From a checkpoint of a small sound classifier.
Model: activation gelu, moe top_k, layers 6, width 256.
Training: batches of 384, held-out accuracy 99%.
Rows from block 2, named by matrix and row number. Each number is 128 + 32 x the weight over the matrix's rms, rounded and kept within 0 to 255. All counts start at 0.
# pw1: conv module expand (GLU, value and gate stacked) (model.blocks.2.conv.pw1.weight, 512x256), inputs 128-191
pw1.250 [ 94 150  82 120 164  82 174 158 200 128 129 149 117 145 111  79 146 121 100 155 132 143 151 134 130 133 126 108 125  37 148 114  78 135 114 138 128 121 123 142 103 116 129 149 133 160  78 128 112 144  90 116 175  97 112  84 132 130 123 142 109 143 137 109]
pw1.251 [127 112  52 117 155 166 146 101 110 133 138 158 121 103 132  66 102  80 150 116 110 150 135 122 116 212 122  92 148 203  74 129 186 183 171 105 118 130 128 183 131  97  66 174 126 202 108 142 171 154 142 135 141 120 146  95  45 162 142 162 150  78 151  84]
pw1.252 [ 66 185  78 126 109  92 161 172 186  92 130  82  57  99 178 196 145 215 124 152 255  79 190 123  97 157 152 149 144 162 134 115 100  94 102 127 102 149 156 147 107 178   0 172 149 119  76 114 108 184 131 129 171 114 129 183 210  53 137 167 175  91 121 144]
pw1.253 [146 155  92 168 163 176 128 125  59 156  36 114  68 140 134  95 162  59 100 135  52 120 162 107 181 164 124 122 132  93 170 194 163  73 156 110 123  52 130 102 182 112 148 182 120 123 130 149  85 123 140  92 130 107  92 130 104  78 102 164 117 129 115 118]
pw1.254 [142 125 156 129 154 135 159 134 112 102 130 137 131  96 122 119 146 122 140 112 138 128 144 149 116 161 106 115 148 154 128 154 142 114 125 132 130 130 154 115 155 150 125 110 109 115  83 140 110 138 145 144 141 124 124 140 125 164 132 107 120 139 138 140]
pw1.255 [ 73 162 149 100 117 176 197 142 123 166 119 173 158 106 134 151 146 171 179 180 108 107  90 106 142 119 151 147 166 110 165 113  79 110 134 102  94 134  94  98 121 108 132 166 109  84 110 181 130 117  90 130 147 123  63 130  71 113 229 114 174 147 101 135]
pw1.256 [139 125  80 143 101 141 111 156  65 123 149  98 137 139  35 130 158 121 165  77 163 121 108 140  99 102 171 106 116 164 110  63 129 155  99 134  79 118 112 122 163  97 115 199 187 138 177  86 158  94 174 166 132 112 154  92 219 123 225 120  71  73 118 175]
pw1.257 [ 46 119 152 126 102 106 135 188 131  64 116 117 174  77  92 156  99 221  79 129  91 133  88 153 192 139 195 158 195  86 172 185 125 173  74 147  81 102  73 129  92 186 107  62  80  44 168 134  85 113 153 138  81 149 147  93 104 122 151 117 102 153 149 142]
pw1.258 [136  90 122 111  95 114 168 115 156 113 141  95 114  99 104 158 158 114 137  91 132  81 136 197 163  92 135 128 134  99 136 106 104 154 175 102  71 113 117 164 109 110 100  72 128 114 156  94 107  92 140  99 121 140 137 149 164 153 158 106 102 147 110 166]
pw1.259 [156 101 209  98  83  52  88 135 132 111 136 118  97 134 126  93 129  92 180 129 180 179 130  87  99 139 133 122  75 120 150 101 152 106 136 131  96 132 159 132 195  94 149 118 137 139 166  89 109  79 101 109 105 180 226  75 194 162 172 119 137 179 156 130]
pw1.260 [165  87 150 137 173 151  92 147  93 128 158 116 144 102  75 157 180 151 120 117 110 179 120 163 125 116 170 118 149  78 143 135 169 170 151  93  78 158  78 115 130  82 112 118 165  70  96 161  88 157 141 133 162 108 150 125 146 116 116 100 116 150 111  78]
pw1.261 [124 208 186 159 134 165 162 181 128 159 130 120 183 150 133 135  93 107  88 107 132 176 204 158 133  90 140 127 125 144 168  86 125 187 158 145 171  97 130 170  63 110  99 142 132 115 139 200  95  88  62 131 163 101 168 169 124  66 128 136  77 148 120 185]
pw1.262 [ 99 142 162  71 125 129 111 167 127  74  62  85 132 158  80 210 133 129 125 148  98  84 112 233  99 112 116 101 117 164 159 112 132 141 141 105  72 118 134 156 108  99 190 125 123 146 197 124 159 128 124 113 141 125 147 136 155 129 169 147 139 159  97 139]
pw1.263 [196 136 134  64 105  98 127 178 107 203 195 127 163 163 142 158 120 103  82  73 142 120  78 115 156  77 142 151 145 164 148 113 125 136  91  86 102 135 137 115 131 152  81 132  50 149  70 136 125 122  97 145 110 139 121 171 195  40 118 103 125 107 140 144]
pw1.264 [171 167 155 120 153 112  73 149 148 129 151 163 153 187 104 125 170 133 177  78  87 161  81 140 107 126 119 147 138 150 164 155  46 149 175 177 101 117  81  69 157 139  86 153  68 118 125  99  60 138 115 130 124 126 169 112 168  92 154 106 128 172 149 156]
pw1.265 [118  83 152 153 169 131 108 131 136 158 123 123 121 112 103 162 106 124 102 114 165 148 147 196 109 130 149  94 107  85 137 137 100 139 154 118  88  96 116 133 168 135  92 191 126 142 168  92  92 176 149  91  97 123 121 193 141 127 126 137 118 143  93 131]
pw1.266 [119  95 119 105 124 121 101 157 118 144 159 137 112 122 100 198 148 129 101 142 103 151 149 183 105  69 138 105 173 112  78 124 119 118 112  99 118 117  96  90 132 138 106 189 175 103 106 168 152 161 103 148  93 185 136 139 141 134 101 161 174 148 115 176]
pw1.267 [100 100  40 155 113  87 162 164 132 112 105  73 144 113 114  98 135 163 218 144 142  65 150 177 147 127  53 119  97 130 106 117 104 173  88 104 177  31 140 115 144 153 162 227 155 142 152 168   4 124 137 129 143 107  81  90 163 106 105  84 113 107 135  43]
pw1.268 [117  45 129 112 124 102 112  79 117 173  45  79 178 170 113 164  39 172 157 191 119 147 105 125 168  93 163 132 140 110  58  91 196 168  77 177 105 138 113 190 104 148  87 130 140 153 170  62  92 130 169  74 120 202 166 109  78 148  87 121 125  93 194 131]
pw1.269 [121 133 104 200  85 110 231 125  42  80  69 106 129 159 150 154 122 128 129 140 108  85 126  99  40 186 131 135 133 137 127 169  87 191 152 160 113  93 125  70 164  33 115  88  87 134 130 118 110 127 197 125 105 123 153  49 142 121 119 166 169 158 100 177]
pw1.270 [140  84 104 110 193 210  88  82  99  86 100  42 169 150 142  96  64 150  92 186 142 211 215 143 103  83 107 121 145 154 168 111 115  94 115 114 129 113  98 128 171 141  87 159 140 135  89 149 147 220 104 134 136 206 150  86 132  88  90  99  52 115 106  21]
pw1.271 [146 116  96 124 149  79 127 142 137 142  91 147  68 184 129 100 156 222  84 142  86 104 131  80 118 119 174 141 124 143  98 119 117 159 122  83 123 122 152 116 103 157 169 119 117  82 108 179  66 213  92 165  94  97 172 151 135 138 190 141 101 118 150 127]
pw1.272 [107  74  73 135 133 124  84 155 184  65 118 222 111 165 159 153 115  84 157 142  90 127  92  68 145  82  79 119 164 127 248 119 124 158  98 127 145  93 152  83 121 101 133 120  83  75 119 103 112 133 163 119  72 212 127 175 149 201 178  88 143 146 130  82]