Weights of a small sound classifier.
Model: log mel input, activation gelu, moe top_k, layers 6.
Training: 6100 steps, batches of 384, held-out accuracy 99%.
Data: trained on read English sentences (LibriTTS-R), 15625 training examples, 149.9 epochs.
Rows from block 2 of a small sound classifier, named by matrix and row number. Rows with one number belong to one neuron. Each number is 128 + 32 x the weight over its row's rms, rounded and kept within 0 to 255. All counts start at 0. Numbers have three digits each. After the name is the row's rms in percent of the matrix's.
After each neuron's rows are labels from the 100 clips, of 14848, where the neuron reaches its highest value: "strongest on" is what is common among them; "loudest band" is the band of the loudest frequency at the time of the peak. Only what is clearly more common there than usual is listed. The data: read English sentences (LibriTTS-R). In brackets: how many of the 100, against the usual share in percent.
# fc1: first MLP up (model.blocks.2.ff1.fc1.weight, 512x256), inputs 0-85
# fc2: first MLP down (model.blocks.2.ff1.fc2.weight, 256x512, transposed), outputs 0-85

fc1.401 037:130153154114067105129095187154119138118168098154072093158115116216179162125154134189175147064128113144133137054120136168158139110089086158185157115096126115145106116147122095147131119166128126101105119107099155096141126102158112183127130117103083207139136123
fc2.401 042:154130083156155167095141115138124082102113149111122167093116137010117131107105113112110170152093155106138162167134081148093140117210140101120089135134152097072121150102145140140096121116184116155167137105098071134133150077078130072124132142128115101052088142
strongest on: voice: male (73 vs 48)
loudest band: 2000 to 4000 Hz (25 vs 2.2)

fc1.378 040:146155084089154077111121120160156132112095134143049100190167166103113106152138165175130113144147057135174128113097104191107170168173129113076142104070149103132134107122106114133130172143121115104147107092138114164136108125117125082114112180095151172160093053
fc2.378 046:103124160138125160142173142131108122166174182110145114069128116109116150119119131088081115131114168166129101142151150089143065141089079127207157137173136130158114173111131135111124096127170131130164129132152142078128160116141107143168145087181095140088131150
strongest on: voice: female (94 vs 52)
loudest band: 500 to 1000 Hz (34 vs 7.4)

fc1.119 107:180152170098139105176180132112127086133108092087145108089142124115106056135110111126116102111095101147035108136117110130169130058164145108104151110109104121151185150138115100114062097146105120098187090101163102085104127063076140127144143065135143178156140102
fc2.119 096:051104183151040205104121126148141120148143165114159070109154156132166172148095118058140138176140142092144160105063191114127098145137164096144146170139140166122137155109175165132175116129124072146115143170093162167154143165157103115133121085069137112186118142
strongest on: voice: female (89 vs 52)
loudest band: 250 to 500 Hz (32 vs 13.4); 500 to 1000 Hz (27 vs 7.4)

fc1.27 095:143091162128140123142089157175147076080160093125141112153123179139069088115097098162162109151173149124081149146156124066112185128198128122121132155132123156104139141144159128120139102109124174101142139179153157083121085129096135082116112098114085191113109143
fc2.27 101:162106156124121165095139158035086146160096156073157143122127057106151140179171161094173129139117131142169182118064119151154108165049110133186100109109132071135148124137145119125134122175137068158105144067103128145119148136129135099137141122190147074110182122
strongest on: voice: male (90 vs 48)
loudest band: 250 to 500 Hz (32 vs 13.4)

fc1.376 168:117134116164116181130178133096133140127133166191094125109095092127146143110105141143113131132099105152107206127162117102174091167105132183191127147120112143098141131101115151172089079141099056138111149103153164111098115145133112194149087157107146190141167107
fc2.376 139:181057150109160185080070181163171150117151158170088126152121046152074126160136147104152114111103105139137101163107135145142151083195137132116106148148139091133152156154184161100106059125140173119119114193112122129121144105153128104104104146159132126099150132
strongest on: voice: female (100 vs 52)
loudest band: 4000 to 8000 Hz (43 vs 5.3)

fc1.220 067:145125055105155054147129140132105151103137134122135148121223103172155181166093144158102149104133102119110114131124154122127130166134148193169084093127187084151137093138151086091103109165076149084086143041081150125138151126061036089096116121110163150170102148
fc2.220 062:095131144128121116126120115144161139148106117134138122124106091134136127104152131115093138129102147151130145151098105194118123096150070103166145128123095160135119212067108134119165124102132107124145162122167114091086147176157184180208122198185151121042171135
strongest on: voice: female (90 vs 52)
loudest band: 500 to 1000 Hz (25 vs 7.4)

fc1.320 126:150099136165139137104120158097054118165133140179120186143109094155089185098166087117111099163122131158127127104139110139101153124082138103166109157150174096148153088145166094101190144145145123122170102091107134088095138069116112118183090138159186114148132110
fc2.320 119:107145120135073146175154097131153078117088093129161120092115145186135161088175152145145199125113178176161211130113120141123159144169088149145141105136097212178134163108161157102094077153110092140133115096122101129111123127175131120084083141112171183115166128
strongest on: voice: female (98 vs 52)
loudest band: 250 to 500 Hz (43 vs 13.4); 500 to 1000 Hz (30 vs 7.4)

fc1.91 134:163142141136119146163084052076176112174150154149198142142095081117105125155203089053123153147096161126123085128198140097120125098194112135094149133124136052097116115087111137139068165126150161074087163130122134167134128125085179102116128130157139074102119095
fc2.91 116:107070137106126076114087144145073124111181133174086077130144118153178091076113119175103107164128077142168069181140123112160110141108088115137124157140089146163114120140133097137095176120141134161172144177127122163125104138103111127149121092137141124112104120
strongest on: voice: female (100 vs 52)
loudest band: 250 to 500 Hz (32 vs 13.4)

fc1.12 122:134103123130127099086114056143163081157130109091118174101098152119107098120086154104095167095071144129171110136119109141109127135137079100096169149132126148129139196121151166167147092154064106100167153124177121162135196072133106123179151129142077163157097199
fc2.12 109:124114171172113148125136150111119176081100202145129122164162121127184185180154140148104145134111165182113122154057136069124126127128192123132136118122111063112152053104091083120123079123184123100109104068106141127160076125159149112086179120120109049110137085
strongest on: voice: male (99 vs 48)
loudest band: 250 to 500 Hz (45 vs 13.4)

fc1.511 139:170136173164086190114131134140120134085216142159129065148166116115114108158085162106107143143124123149100113181180124152104132104132162108142129076091098107125201172128101140103099107095138089146092135151140121157169162163141129150131120165125130134135050147
fc2.511 127:108106174127149131146091132083127169136133099198108167075102074125095145176140107153118114103128113157134155089107175123179124089145112137061114132155163152108097072109164071121112186098145118091142139166139137095078084151138098140129135147184081128096119127
strongest on: voice: female (98 vs 52)
loudest band: 250 to 500 Hz (33 vs 13.4)

fc1.467 076:221082146083141077150050184152131160130215108174178084187140111124101123113117089120067138127131103159073094147105156098093142147185130122139100143079098137133110139138136114140089149111155112181048118166156069090155191122090135120185102143179134057098120115
fc2.467 071:113142153123087095146208131108174145180135132100124108136084126128187158123109140178152137101120189136156142154158047194183133155097133087135129102137147115089183146097162097118130153118105156092180143115115093100157091106133178101109196133033179186148073129
strongest on: voice: female (95 vs 52)
loudest band: 500 to 1000 Hz (29 vs 7.4)

fc1.78 105:112142116068107096125110141170130160206133126134134043129097131110128103113105089213141087119121148188072159087135148155127141125164152153121097143138084128101147104133057140109146104099139138113125174114135144208075173113129097106105154153158145153094135068
fc2.78 113:095150170118155117105167161114126066024149118110131133101117138117124167198177112122087172149115181120168127165131128092185154146102185068094093134121123173156136183149158129135130204166133111142120134110172126105141165131128115088137103192177046171163145116
strongest on: voice: female (85 vs 52)
loudest band: 4000 to 8000 Hz (54 vs 5.3)

fc1.441 091:114126109063081058107118151119096154101110090101182118109127131113107225088146157130162155128082126145134151156140113100146118077123176161150097163188165103128112090110071151149149157113080108083118105142096119136120108111186104126143112127116106145125120107
fc2.441 093:155149121248162171173103125097151077139141181112112173100081117085132075130093130124135105208146131130077125190110115166099098107049123147100146052088116115072113086120135108108136078128132136137088106150173136146122135122101153109115134081138151142101143137
strongest on: voice: male (100 vs 48)
loudest band: 250 to 500 Hz (37 vs 13.4)

fc1.319 109:069134120128155087175129167185107161124159164084078121111163095127129131122136161142147153095170077104131168129174121138109138106121112156125122122115163089162031116166164064141068112179144125072047167168103111119116076108142115094130189113117121102142112128
fc2.319 105:153144147078082143069147091076142139130113150147105152149124147121143158132146104114097114135136150129131104150097177072082149134155130127142133151125099152118124146067111184089157104103084166212244144163103127135128132133090185106174106139063066142123146096
strongest on: voice: male (81 vs 48)
loudest band: 250 to 500 Hz (34 vs 13.4)

fc1.375 106:127112109145124163055146128083106082102076101105149125172090093131122121121097106125127135124065165167169134169121087134168080117103142146143171152162138157177174089147111146203117156154103163077112198174142149103093131147101139113146130121119077125100088084
fc2.375 102:127158112132101176123141169164113157174160152111130130118114150119080102132108117138120098113116098136109153126134160109067139153146120118135093127109108131116077199131151112109110125082157123176119094116095050116132167053090142073103102153158192127107143119
strongest on: voice: female (89 vs 52)
loudest band: 250 to 500 Hz (33 vs 13.4)

fc1.484 039:109086093125088133177180114096137181122123159128125142174122123125164086106146119149200051160140109081150139179130109083113115119211137118141149109161089155164186082135128091179085076118120159128156152069135204145121149102143094123142122128101155159165136142
fc2.484 043:141084178108161096131112119154164092101184130135139093095163115126053148101105121101125167140090126111102131130122140162190177175067137174136102137096108114117053159137156146111077156152094102141122162208103064124175121100085171154145140165141118111061105124
strongest on: voice: female (92 vs 52)
loudest band: 4000 to 8000 Hz (44 vs 5.3)

fc1.156 160:155142104090160102197094127129196147114205142154147118135165173131158150150140074127092169097146100182096131101143141099140125159132152081125145147131134081143115169082147125121142160167136110172129106133128132185131159137110185095075125126153170106150173133
fc2.156 141:097135153065112153142122120127142143151086124117085200125140119138123098158181161136155121092170133110164158132151146147141109123162163070129119114209039157116116099176090102182138107103080126118106121135107131128145133195117120133158098140100177096136096105
strongest on: voice: female (96 vs 52)
loudest band: 250 to 500 Hz (48 vs 13.4)

fc1.71 115:167133095089117166137059111163174141088099126131116135173112160116096147087146130159109127153189104176131125106182157082095153143121117178128081144166127123090160145175122150096095142164130149131187140171143100100123110135155152135122073103133148117182067159
fc2.71 115:093138153115105107076194097111112097143079125085127142104110149133150133161091068098158152095174111125118123149183095169073102130172151069170119158079103095137113163081156104110108119115121114096120054123090144093158134167129083133159155209136159130101139134
strongest on: voice: female (100 vs 52)
loudest band: 250 to 500 Hz (31 vs 13.4)

fc1.82 151:136116073108128157129156093030116078134122135104099143118117100208156130154115105149091163125143140130135190127179164118052086142140134133151069125177158116111130147132125117065081051099165137107126144140130150137180155077147118142110123124131129102113188112
fc2.82 128:158155142084115141199133127171165078132110139102149035173108134039173147148136143112109119157067047146113123161093123136203209142167142126102159141140120133138144171082141128090174107141106149135113075161136124161097185135097126113194139106175099112116145171
strongest on: voice: female (99 vs 52)
loudest band: 250 to 500 Hz (32 vs 13.4)

fc1.213 134:145087161140109174135134133141102096111072095104186138122196137174112176143129093126125112142114148106112164079116094141073094140148132123107116149126203122192136110093132159187101139094102101106074145138122118172082131151109169161117129069036072112154173105
fc2.213 127:151090168157170100139147115105140139163088111096118152117042194110131149087097169154083125151183087132132092154092163064134170093142061116136132160095112073083146073145132140087149128135150162104102124176158116124104143092101131075147146125180099105124150171
strongest on: voice: male (100 vs 48)
loudest band: 500 to 1000 Hz (40 vs 7.4)

fc1.172 111:103098164199120156126157146169057102160141126188143132140161140137118148152124111104120144112111161070147073154129101085212093100117096163151093175120131065086094153077119128141079073137154115130112163157104118171088103184100197121161118085124173152138148134
fc2.172 110:135113111083143150136096118095138133095144201125166179119099102189163149094129136195122207164173095157149157125129139196093132122130111136091114081116125154180124122200178086132152138117071114124112115108130116154094125171162153102097165095136090166076101118
strongest on: voice: female (91 vs 52)
loudest band: 250 to 500 Hz (35 vs 13.4)

fc1.438 082:110101130161188179122112143083077177119139156183130045142154134119157149163215171120135122168127096122132106150138119096119169121150137152110137115135149134108153145150126182165172127113121151043129101121130078121091088148102114128110135102171127194130084163
fc2.438 075:146147115093104102133075112168174106198106070052116148125093180107134116182124088075097093111106113104115141093230161147131094145080119126135102157079102188118109110120181068115207160122143085137103134133183151149142147128135157155151115148135173118137176103
strongest on: voice: female (98 vs 52)
loudest band: 500 to 1000 Hz (25 vs 7.4)

fc1.131 124:075083120098145086199155095113137105102138129132224073119127157161119180111136134109131106113194137083106137144133109196108119099114079129140080136061118179138157079191150181123148058102125098059178162137097118092156182033110133098146147093124062153151112112
fc2.131 121:162154136110115117090163108132099128121135055118041116119115092114158123142152111123201121117084145101185043116127119164131155093151123168116100194117151156151000106136195096102105118149122172173133073076133097124137124117144159159158150123165194165127123134
strongest on: voice: male (95 vs 48)
loudest band: 4000 to 8000 Hz (51 vs 5.3)

fc1.219 086:140118137118101119109069091199147127136123112145124049105131118073078148132070114128099134071094192137109194139106093165139120104107114065144146131142126132128169064175054223144124132204121178099101173152149087156119148113112122125136141126095091101158109143
fc2.219 080:117095093131179142143131127087134112162167123166145131150094083163146111054147112180112150152122075146136035108090133086170115155136134181150127144121131150159123180039162145102152158098144105160121107092151144133123125096135118071186137096166168118123150103
strongest on: voice: female (92 vs 52)
loudest band: 500 to 1000 Hz (30 vs 7.4)

fc1.123 032:116139126159116133176167122141121177113072140161128165138096121083143090216176120118194142101124145173170115049091152118148088077112148086106147156158126118093181142077136085102101146218145113112170148146113154097110136139144049144092119154098138163074190126
fc2.123 041:117159123122143178138119124110112080139128169153141077094148141178164169085083167112090118149098143141148178179099116136088079125149143176154075134155104152146075151197114208105125129108121141118055130130142072113125114125113134084167123081150107120097145111
strongest on: voice: female (98 vs 52)
loudest band: 250 to 500 Hz (38 vs 13.4)

fc1.198 126:135108155157190182151111099100141102156100154204016138086080106197159051165112117161160131100109178141104173109134124136081124183027082162084172136143179133185078160115085091155123122096108153115151137089135164106088119145116135133129076127141097138179164114
fc2.198 120:108145120136156155058121171127143198110159125115129116169154177091086182122095057122111169131152123122182091115159099150118168133141119133135126081092142129141127117163156156144103082127104138055099145186090181137134133116097133130116134118154123165124193111
strongest on: voice: female (97 vs 52)
loudest band: 250 to 500 Hz (31 vs 13.4)

fc1.222 101:085100145171173038116090145217071152157064127110201160183148154172146147155123106166074099129161101094139143188077104111155137150121117176152146087125097114174104160067151158132151044088143128130105136159142121087168126098116055090103211151073128125129180168
fc2.222 109:144099111129109129166152100126174110136139136152137095116167182167112096107111106132125113168164176151138094139101128144158120123167126141110147119118143192093169067116112121096133148168109058127087111107123095071143064102117098147135132132174147105118076055
strongest on: voice: male (99 vs 48)
loudest band: 250 to 500 Hz (37 vs 13.4)

fc1.253 132:176126117142100102130067185133183171154123139111097201134136112117125138105124103137101174125123104178209087188136144116100119163157172105135108124103168162096107095104144065082087172111151126159143084172117131113130105105102213112143118114108133140123153160
fc2.253 133:124079128133124080115180103174101158089122117106105065110141122158142169132175095147116141130110166122076117108107110110137097115155135108105166161096101048188167135126133138142122128187114111130122159060130120115103124114210032153106144171110213137205090145
strongest on: voice: female (99 vs 52)
loudest band: 250 to 500 Hz (38 vs 13.4)

fc1.508 042:195126151151107147113150161096056108160162180200149149152099141100106115210098111152073135127157070180113104162131172057168117119144178140125130099121105151146139141201142122138095163166126149183104105136132093148118083132138153115162121087220135164073096099
fc2.508 040:079082114090204129157131130156167150092117088078051056134159083161150146104113146138186106092117159109151126139141100125080145135071113124131124111164146169141156149109112108083114168105093107203143135126119110162132161183131134184093178182018139112171112107
strongest on: voice: female (96 vs 52)
loudest band: 250 to 500 Hz (34 vs 13.4)

fc1.462 042:156114074119148138157124183102114162167117125099109122112164089133125105081140116149109101089166121126194111117133141101182119147229149137150120145177199181089137080065146105122048132132092098125143074140121091087170077099092144148094169119141136123156172142
fc2.462 046:095129158133102125097114084130222134121128138156138093103051156175159110183102179104092139141090105139131149129169136191113109130089119106111178143057107082124154137180115145091161169183104096121108142137103118175133147106164154144122060155122126126171179103
strongest on: voice: female (97 vs 52)
loudest band: 500 to 1000 Hz (30 vs 7.4)

fc1.128 077:145130198168129085194124153070115128127122091092098097207155095155166156181096126165075121123157132163119176097142081092137223163179144137116133138071146073152134210178128108136181180146098057131136077112145069141138093128089132111117151167185128117101114109
fc2.128 079:088113116163121095087087178108086138125134137087134134088124159148150119064136148144099134150176131134115135155171129131072099118090068060137120090164118131122169103103060160152121085092138182168128194134126162079121130154080106111114082154096149167086128123
strongest on: voice: female (98 vs 52)
loudest band: 500 to 1000 Hz (36 vs 7.4)

fc1.184 086:107171163095070144163114166151074076162146110110238157088110249165106098144110108076160129115069104167102109132127091117168161116128082105115115144144146104129166086094095119106137159086145133163109061154102134163116110161147081150153138152124104112059091152
fc2.184 108:119099088105196112142137092159096087151075165136073110138104095082090125147072160134119085167116136093121113099098089128184079100129177123167121123123115144101118097118152124150162060103147132104132150101130125121128132099136119123129170108079119078209158079
strongest on: voice: male (97 vs 48)
loudest band: 250 to 500 Hz (36 vs 13.4)

fc1.43 102:203113146093180177132115079150126063158159060050170149174123090183112127152102178117092107237096104100098119097079128142174156109103104088130089146067124123120123079156120169113084160139119173135127158164127144127180119135085148087123088162102114096145152149
fc2.43 113:115143098114079096149105156145128109143069145205102130113158175120185184108128153087203133107176141095126091151097086152057164109208153135131116113113100136147136133141129127135110149059143094084121107143114083178127132158130147164154124155110097146128120137
strongest on: voice: male (100 vs 48)
loudest band: 500 to 1000 Hz (29 vs 7.4)

fc1.235 100:145167111077127144130128112167163120126075105081155146081104163172100109156098112198161147197105141173098123132150112089119077117124118180122159086092105083184085135104082151117112159143092082187136144122118133169129117125138112135160192110106142105135087148
fc2.235 111:078085070161165082153112142090113148087149160109173171197138191093159127072118117140107092087116084133162154107096172166108132146136151013175129134141132104094079106171158079115099102119135130107139107188161197091111110106103164166107130101071133117138120110
strongest on: voice: male (98 vs 48)
loudest band: 500 to 1000 Hz (36 vs 7.4)

fc1.465 103:124110146076144118154078176106169115124110145127117205104145159069083113133162109145156106175095169110075171117095122134156133083089102135166150122153188142091151076083091192120193181139138126073114129132106180142130100131103125144137136120138115168112069141
fc2.465 113:094171135131072100093133102141107118150088090099160053165114191112104166150131199139090102176140049130108135109164088128173149105150090181116109128115120046081136160140090116139097099102155117116112171184147147105104205081150120060142155078142128131169181132
strongest on: voice: male (100 vs 48)
loudest band: 250 to 500 Hz (32 vs 13.4)

fc1.189 108:137171131137156168152060165112154109179092102124129155086108146152072119104166090110149131079131107116136121111091101110144164153142145109104138097125169124146180129150149124164104095127093175148090197118109153091032146075107141092084126106136155161148130112
fc2.189 097:059137148162152119108157062091129140048097141120164151102100097130155099112109146164098118156097177155105128121209135205109110128137118155117120106107127087063098176123118104119167140099175079065093120127110146134192112137170144090134124154140119057113126145
strongest on: voice: female (95 vs 52)
loudest band: 500 to 1000 Hz (39 vs 7.4)

fc1.479 131:187105121105128149140092113095183120105189099119126132154125165129076132141115147160171082107142124134114108131163119097076171170137173146082180140125202132110136140111141126164104127142114136117148135063148173074098084190097175080096118042154189160093107132
fc2.479 114:083124090116121102129082106178164149158049154071138105127144129120170078134155146144075139117127120089138092137167176165148127106114100155120129157098067140093120148136075089180166100112150106120149086102100158146155126136116160142091132144146154098124116142
strongest on: voice: female (99 vs 52)
loudest band: 250 to 500 Hz (33 vs 13.4)

fc1.47 091:126118107149079184121137108109090123124185148100174148069127102132134130137152105057156127167105153130078125110130080100148134110141150145141134091157153111203170098129102143139140129148153119096116139153114203076161155100123138119133119140096059100107151155
fc2.47 110:117149102123167049087100146140120063074083113160172121124087179135122122132117173134181167133170090105101134176055133153098109108128123149135091107126180185052107130156088085160110113085115171117093117142061022176114093178179134089161105170177148144101099139
strongest on: voice: male (100 vs 48)
loudest band: 250 to 500 Hz (33 vs 13.4); 500 to 1000 Hz (27 vs 7.4)

fc1.451 049:143113074119109129142092162110131137111146137074097178144151169136130121109124154126150156127112080125100120106115086157136146090085096129103127135127108145076135144156137151103120238150150138089094095171095137117132125140144121129198137101109078130119135126
fc2.451 060:106181155126078156098141106144108102182121137130138105099132100097110152148165056112159127142138117096117128125125155127150152102159117122161145125143129051167134143117171143177139061086151133135157134092120151225123172113137125136118146105143076124184115096
strongest on: voice: male (98 vs 48)
loudest band: 250 to 500 Hz (35 vs 13.4)

fc1.315 074:159131086123075087088119092131132069126123193060113119112152063101086167069074084161117095162162126119096160086100119142105102139144114155131165101152162095101130084165133121114122128130064088089113145144110185077143095109091175154157155163116142171153084153
fc2.315 095:082131134168113155104133142166070145118094133106153174088152137137158097151189123134143138091092096148116070117160155115164109085084161109135116092166127106050143176154128115164133189144201131117155134146154113146076162096087129145152091078182061116092167119
strongest on: voice: male (100 vs 48)
loudest band: 250 to 500 Hz (49 vs 13.4)

fc1.252 038:127139162092121133143133210158124147080152125152145136151121100156118102088090101114136163120135103171112161112134107131082142166141185140088086125181117116118064143113107144123159158179094088088055159182091074116125116134116126130146134115179115114155137102
fc2.252 042:174141128115125099134136089131121141128117148085095113105104183109098090116158133182136103089109122152178124139163132111153079136113105162145196147066179145130194125147148099111068087075157171121187114162170149169150140112194114124118169132086149127123106132
strongest on: voice: female (91 vs 52)
loudest band: 250 to 500 Hz (45 vs 13.4)

fc1.93 149:104115192106116136070134157143088168066201103127124110093145081168174130195175122130151137149143075097091115160161116168105107081151136102136131121152169198170137181118131113158116104184127115160139160144119144142120124110126109127155108140141162064100141065
fc2.93 126:191126087141155149143109124076180122150117102156137133121134120105125114094056124147075081139091115155147130180177129110152105169091092125032179133103113121116084168122158076064138109128130155116134122170129139094150071163129176135094150115168184165154141171
strongest on: voice: female (99 vs 52)
loudest band: 500 to 1000 Hz (41 vs 7.4)

fc1.304 131:109098190082134146143113070171145169077073157136125181173164131151138150097130141168162145129126133145121158114113105101188197074113174082086141123055144099131129153195143083143112111148144124092154090160134144131168106112100123097160111150098202135125091144
fc2.304 125:164133117175111091119101123116158120137107161085051130133060148102150128134129122134112103160217156168140122119092129154091162113145124100155161130148084124086138099138117086089134114159136143139074176098101112160127133148108154077174119110151127075104116099
strongest on: voice: male (100 vs 48)
loudest band: 250 to 500 Hz (33 vs 13.4)

fc1.188 068:160145095211169112111110096105093164159133118147165208087104098152121124110156173132132126128107150154138094095115172122193165144133129150135093133074186123088152093075155107047169162132077113115139120105150117135064169067103092140160170169133180154092164112
fc2.188 071:130102153124110165146185114089126120081140159141107109099175132131146183136132109116093171167144156133173155180095115094048137151106152150150179121109120098141170162194120157169130113206211121136074145078075142107155143214148117135117070128130112133171084120
strongest on: voice: female (96 vs 52)
loudest band: 500 to 1000 Hz (30 vs 7.4)

fc1.372 115:130163142133165103173123137127161118134060167092108129119134160148151141153116112154188083144116182115150176118104043086057125138162073080147169151111143119148123096143174202087132144136160167139095139098073160142192095072174158099112112157107119137157148113
fc2.372 119:097100121114111107178089071156107051157152143112115151133125127101089094121161160187061156094135195166146109174147166139151156126121175172041108112148151104154133105130157130177137111107109073105128105122087088169133106142101099117172042102121125097096100079
strongest on: voice: male (95 vs 48)
loudest band: 250 to 500 Hz (40 vs 13.4)

fc1.497 115:124105152087111155117166103108116088062055137083114156116131143163106148148129140136124181165146122164113164116157106054181106100120136120160109093130136164142077117094157125149127131080166159159068115110205074170113176121107049091145112121085074108134139214
fc2.497 117:112123151150095142177152162112136120183083130124145094166137179101128128138152132137139122129089126144179117165035091120141107166153093148094114134103117108135122126147103116086100112119143144046121161127073162149095131175155148171125090186156171116187060133
strongest on: voice: male (99 vs 48)
loudest band: 500 to 1000 Hz (32 vs 7.4)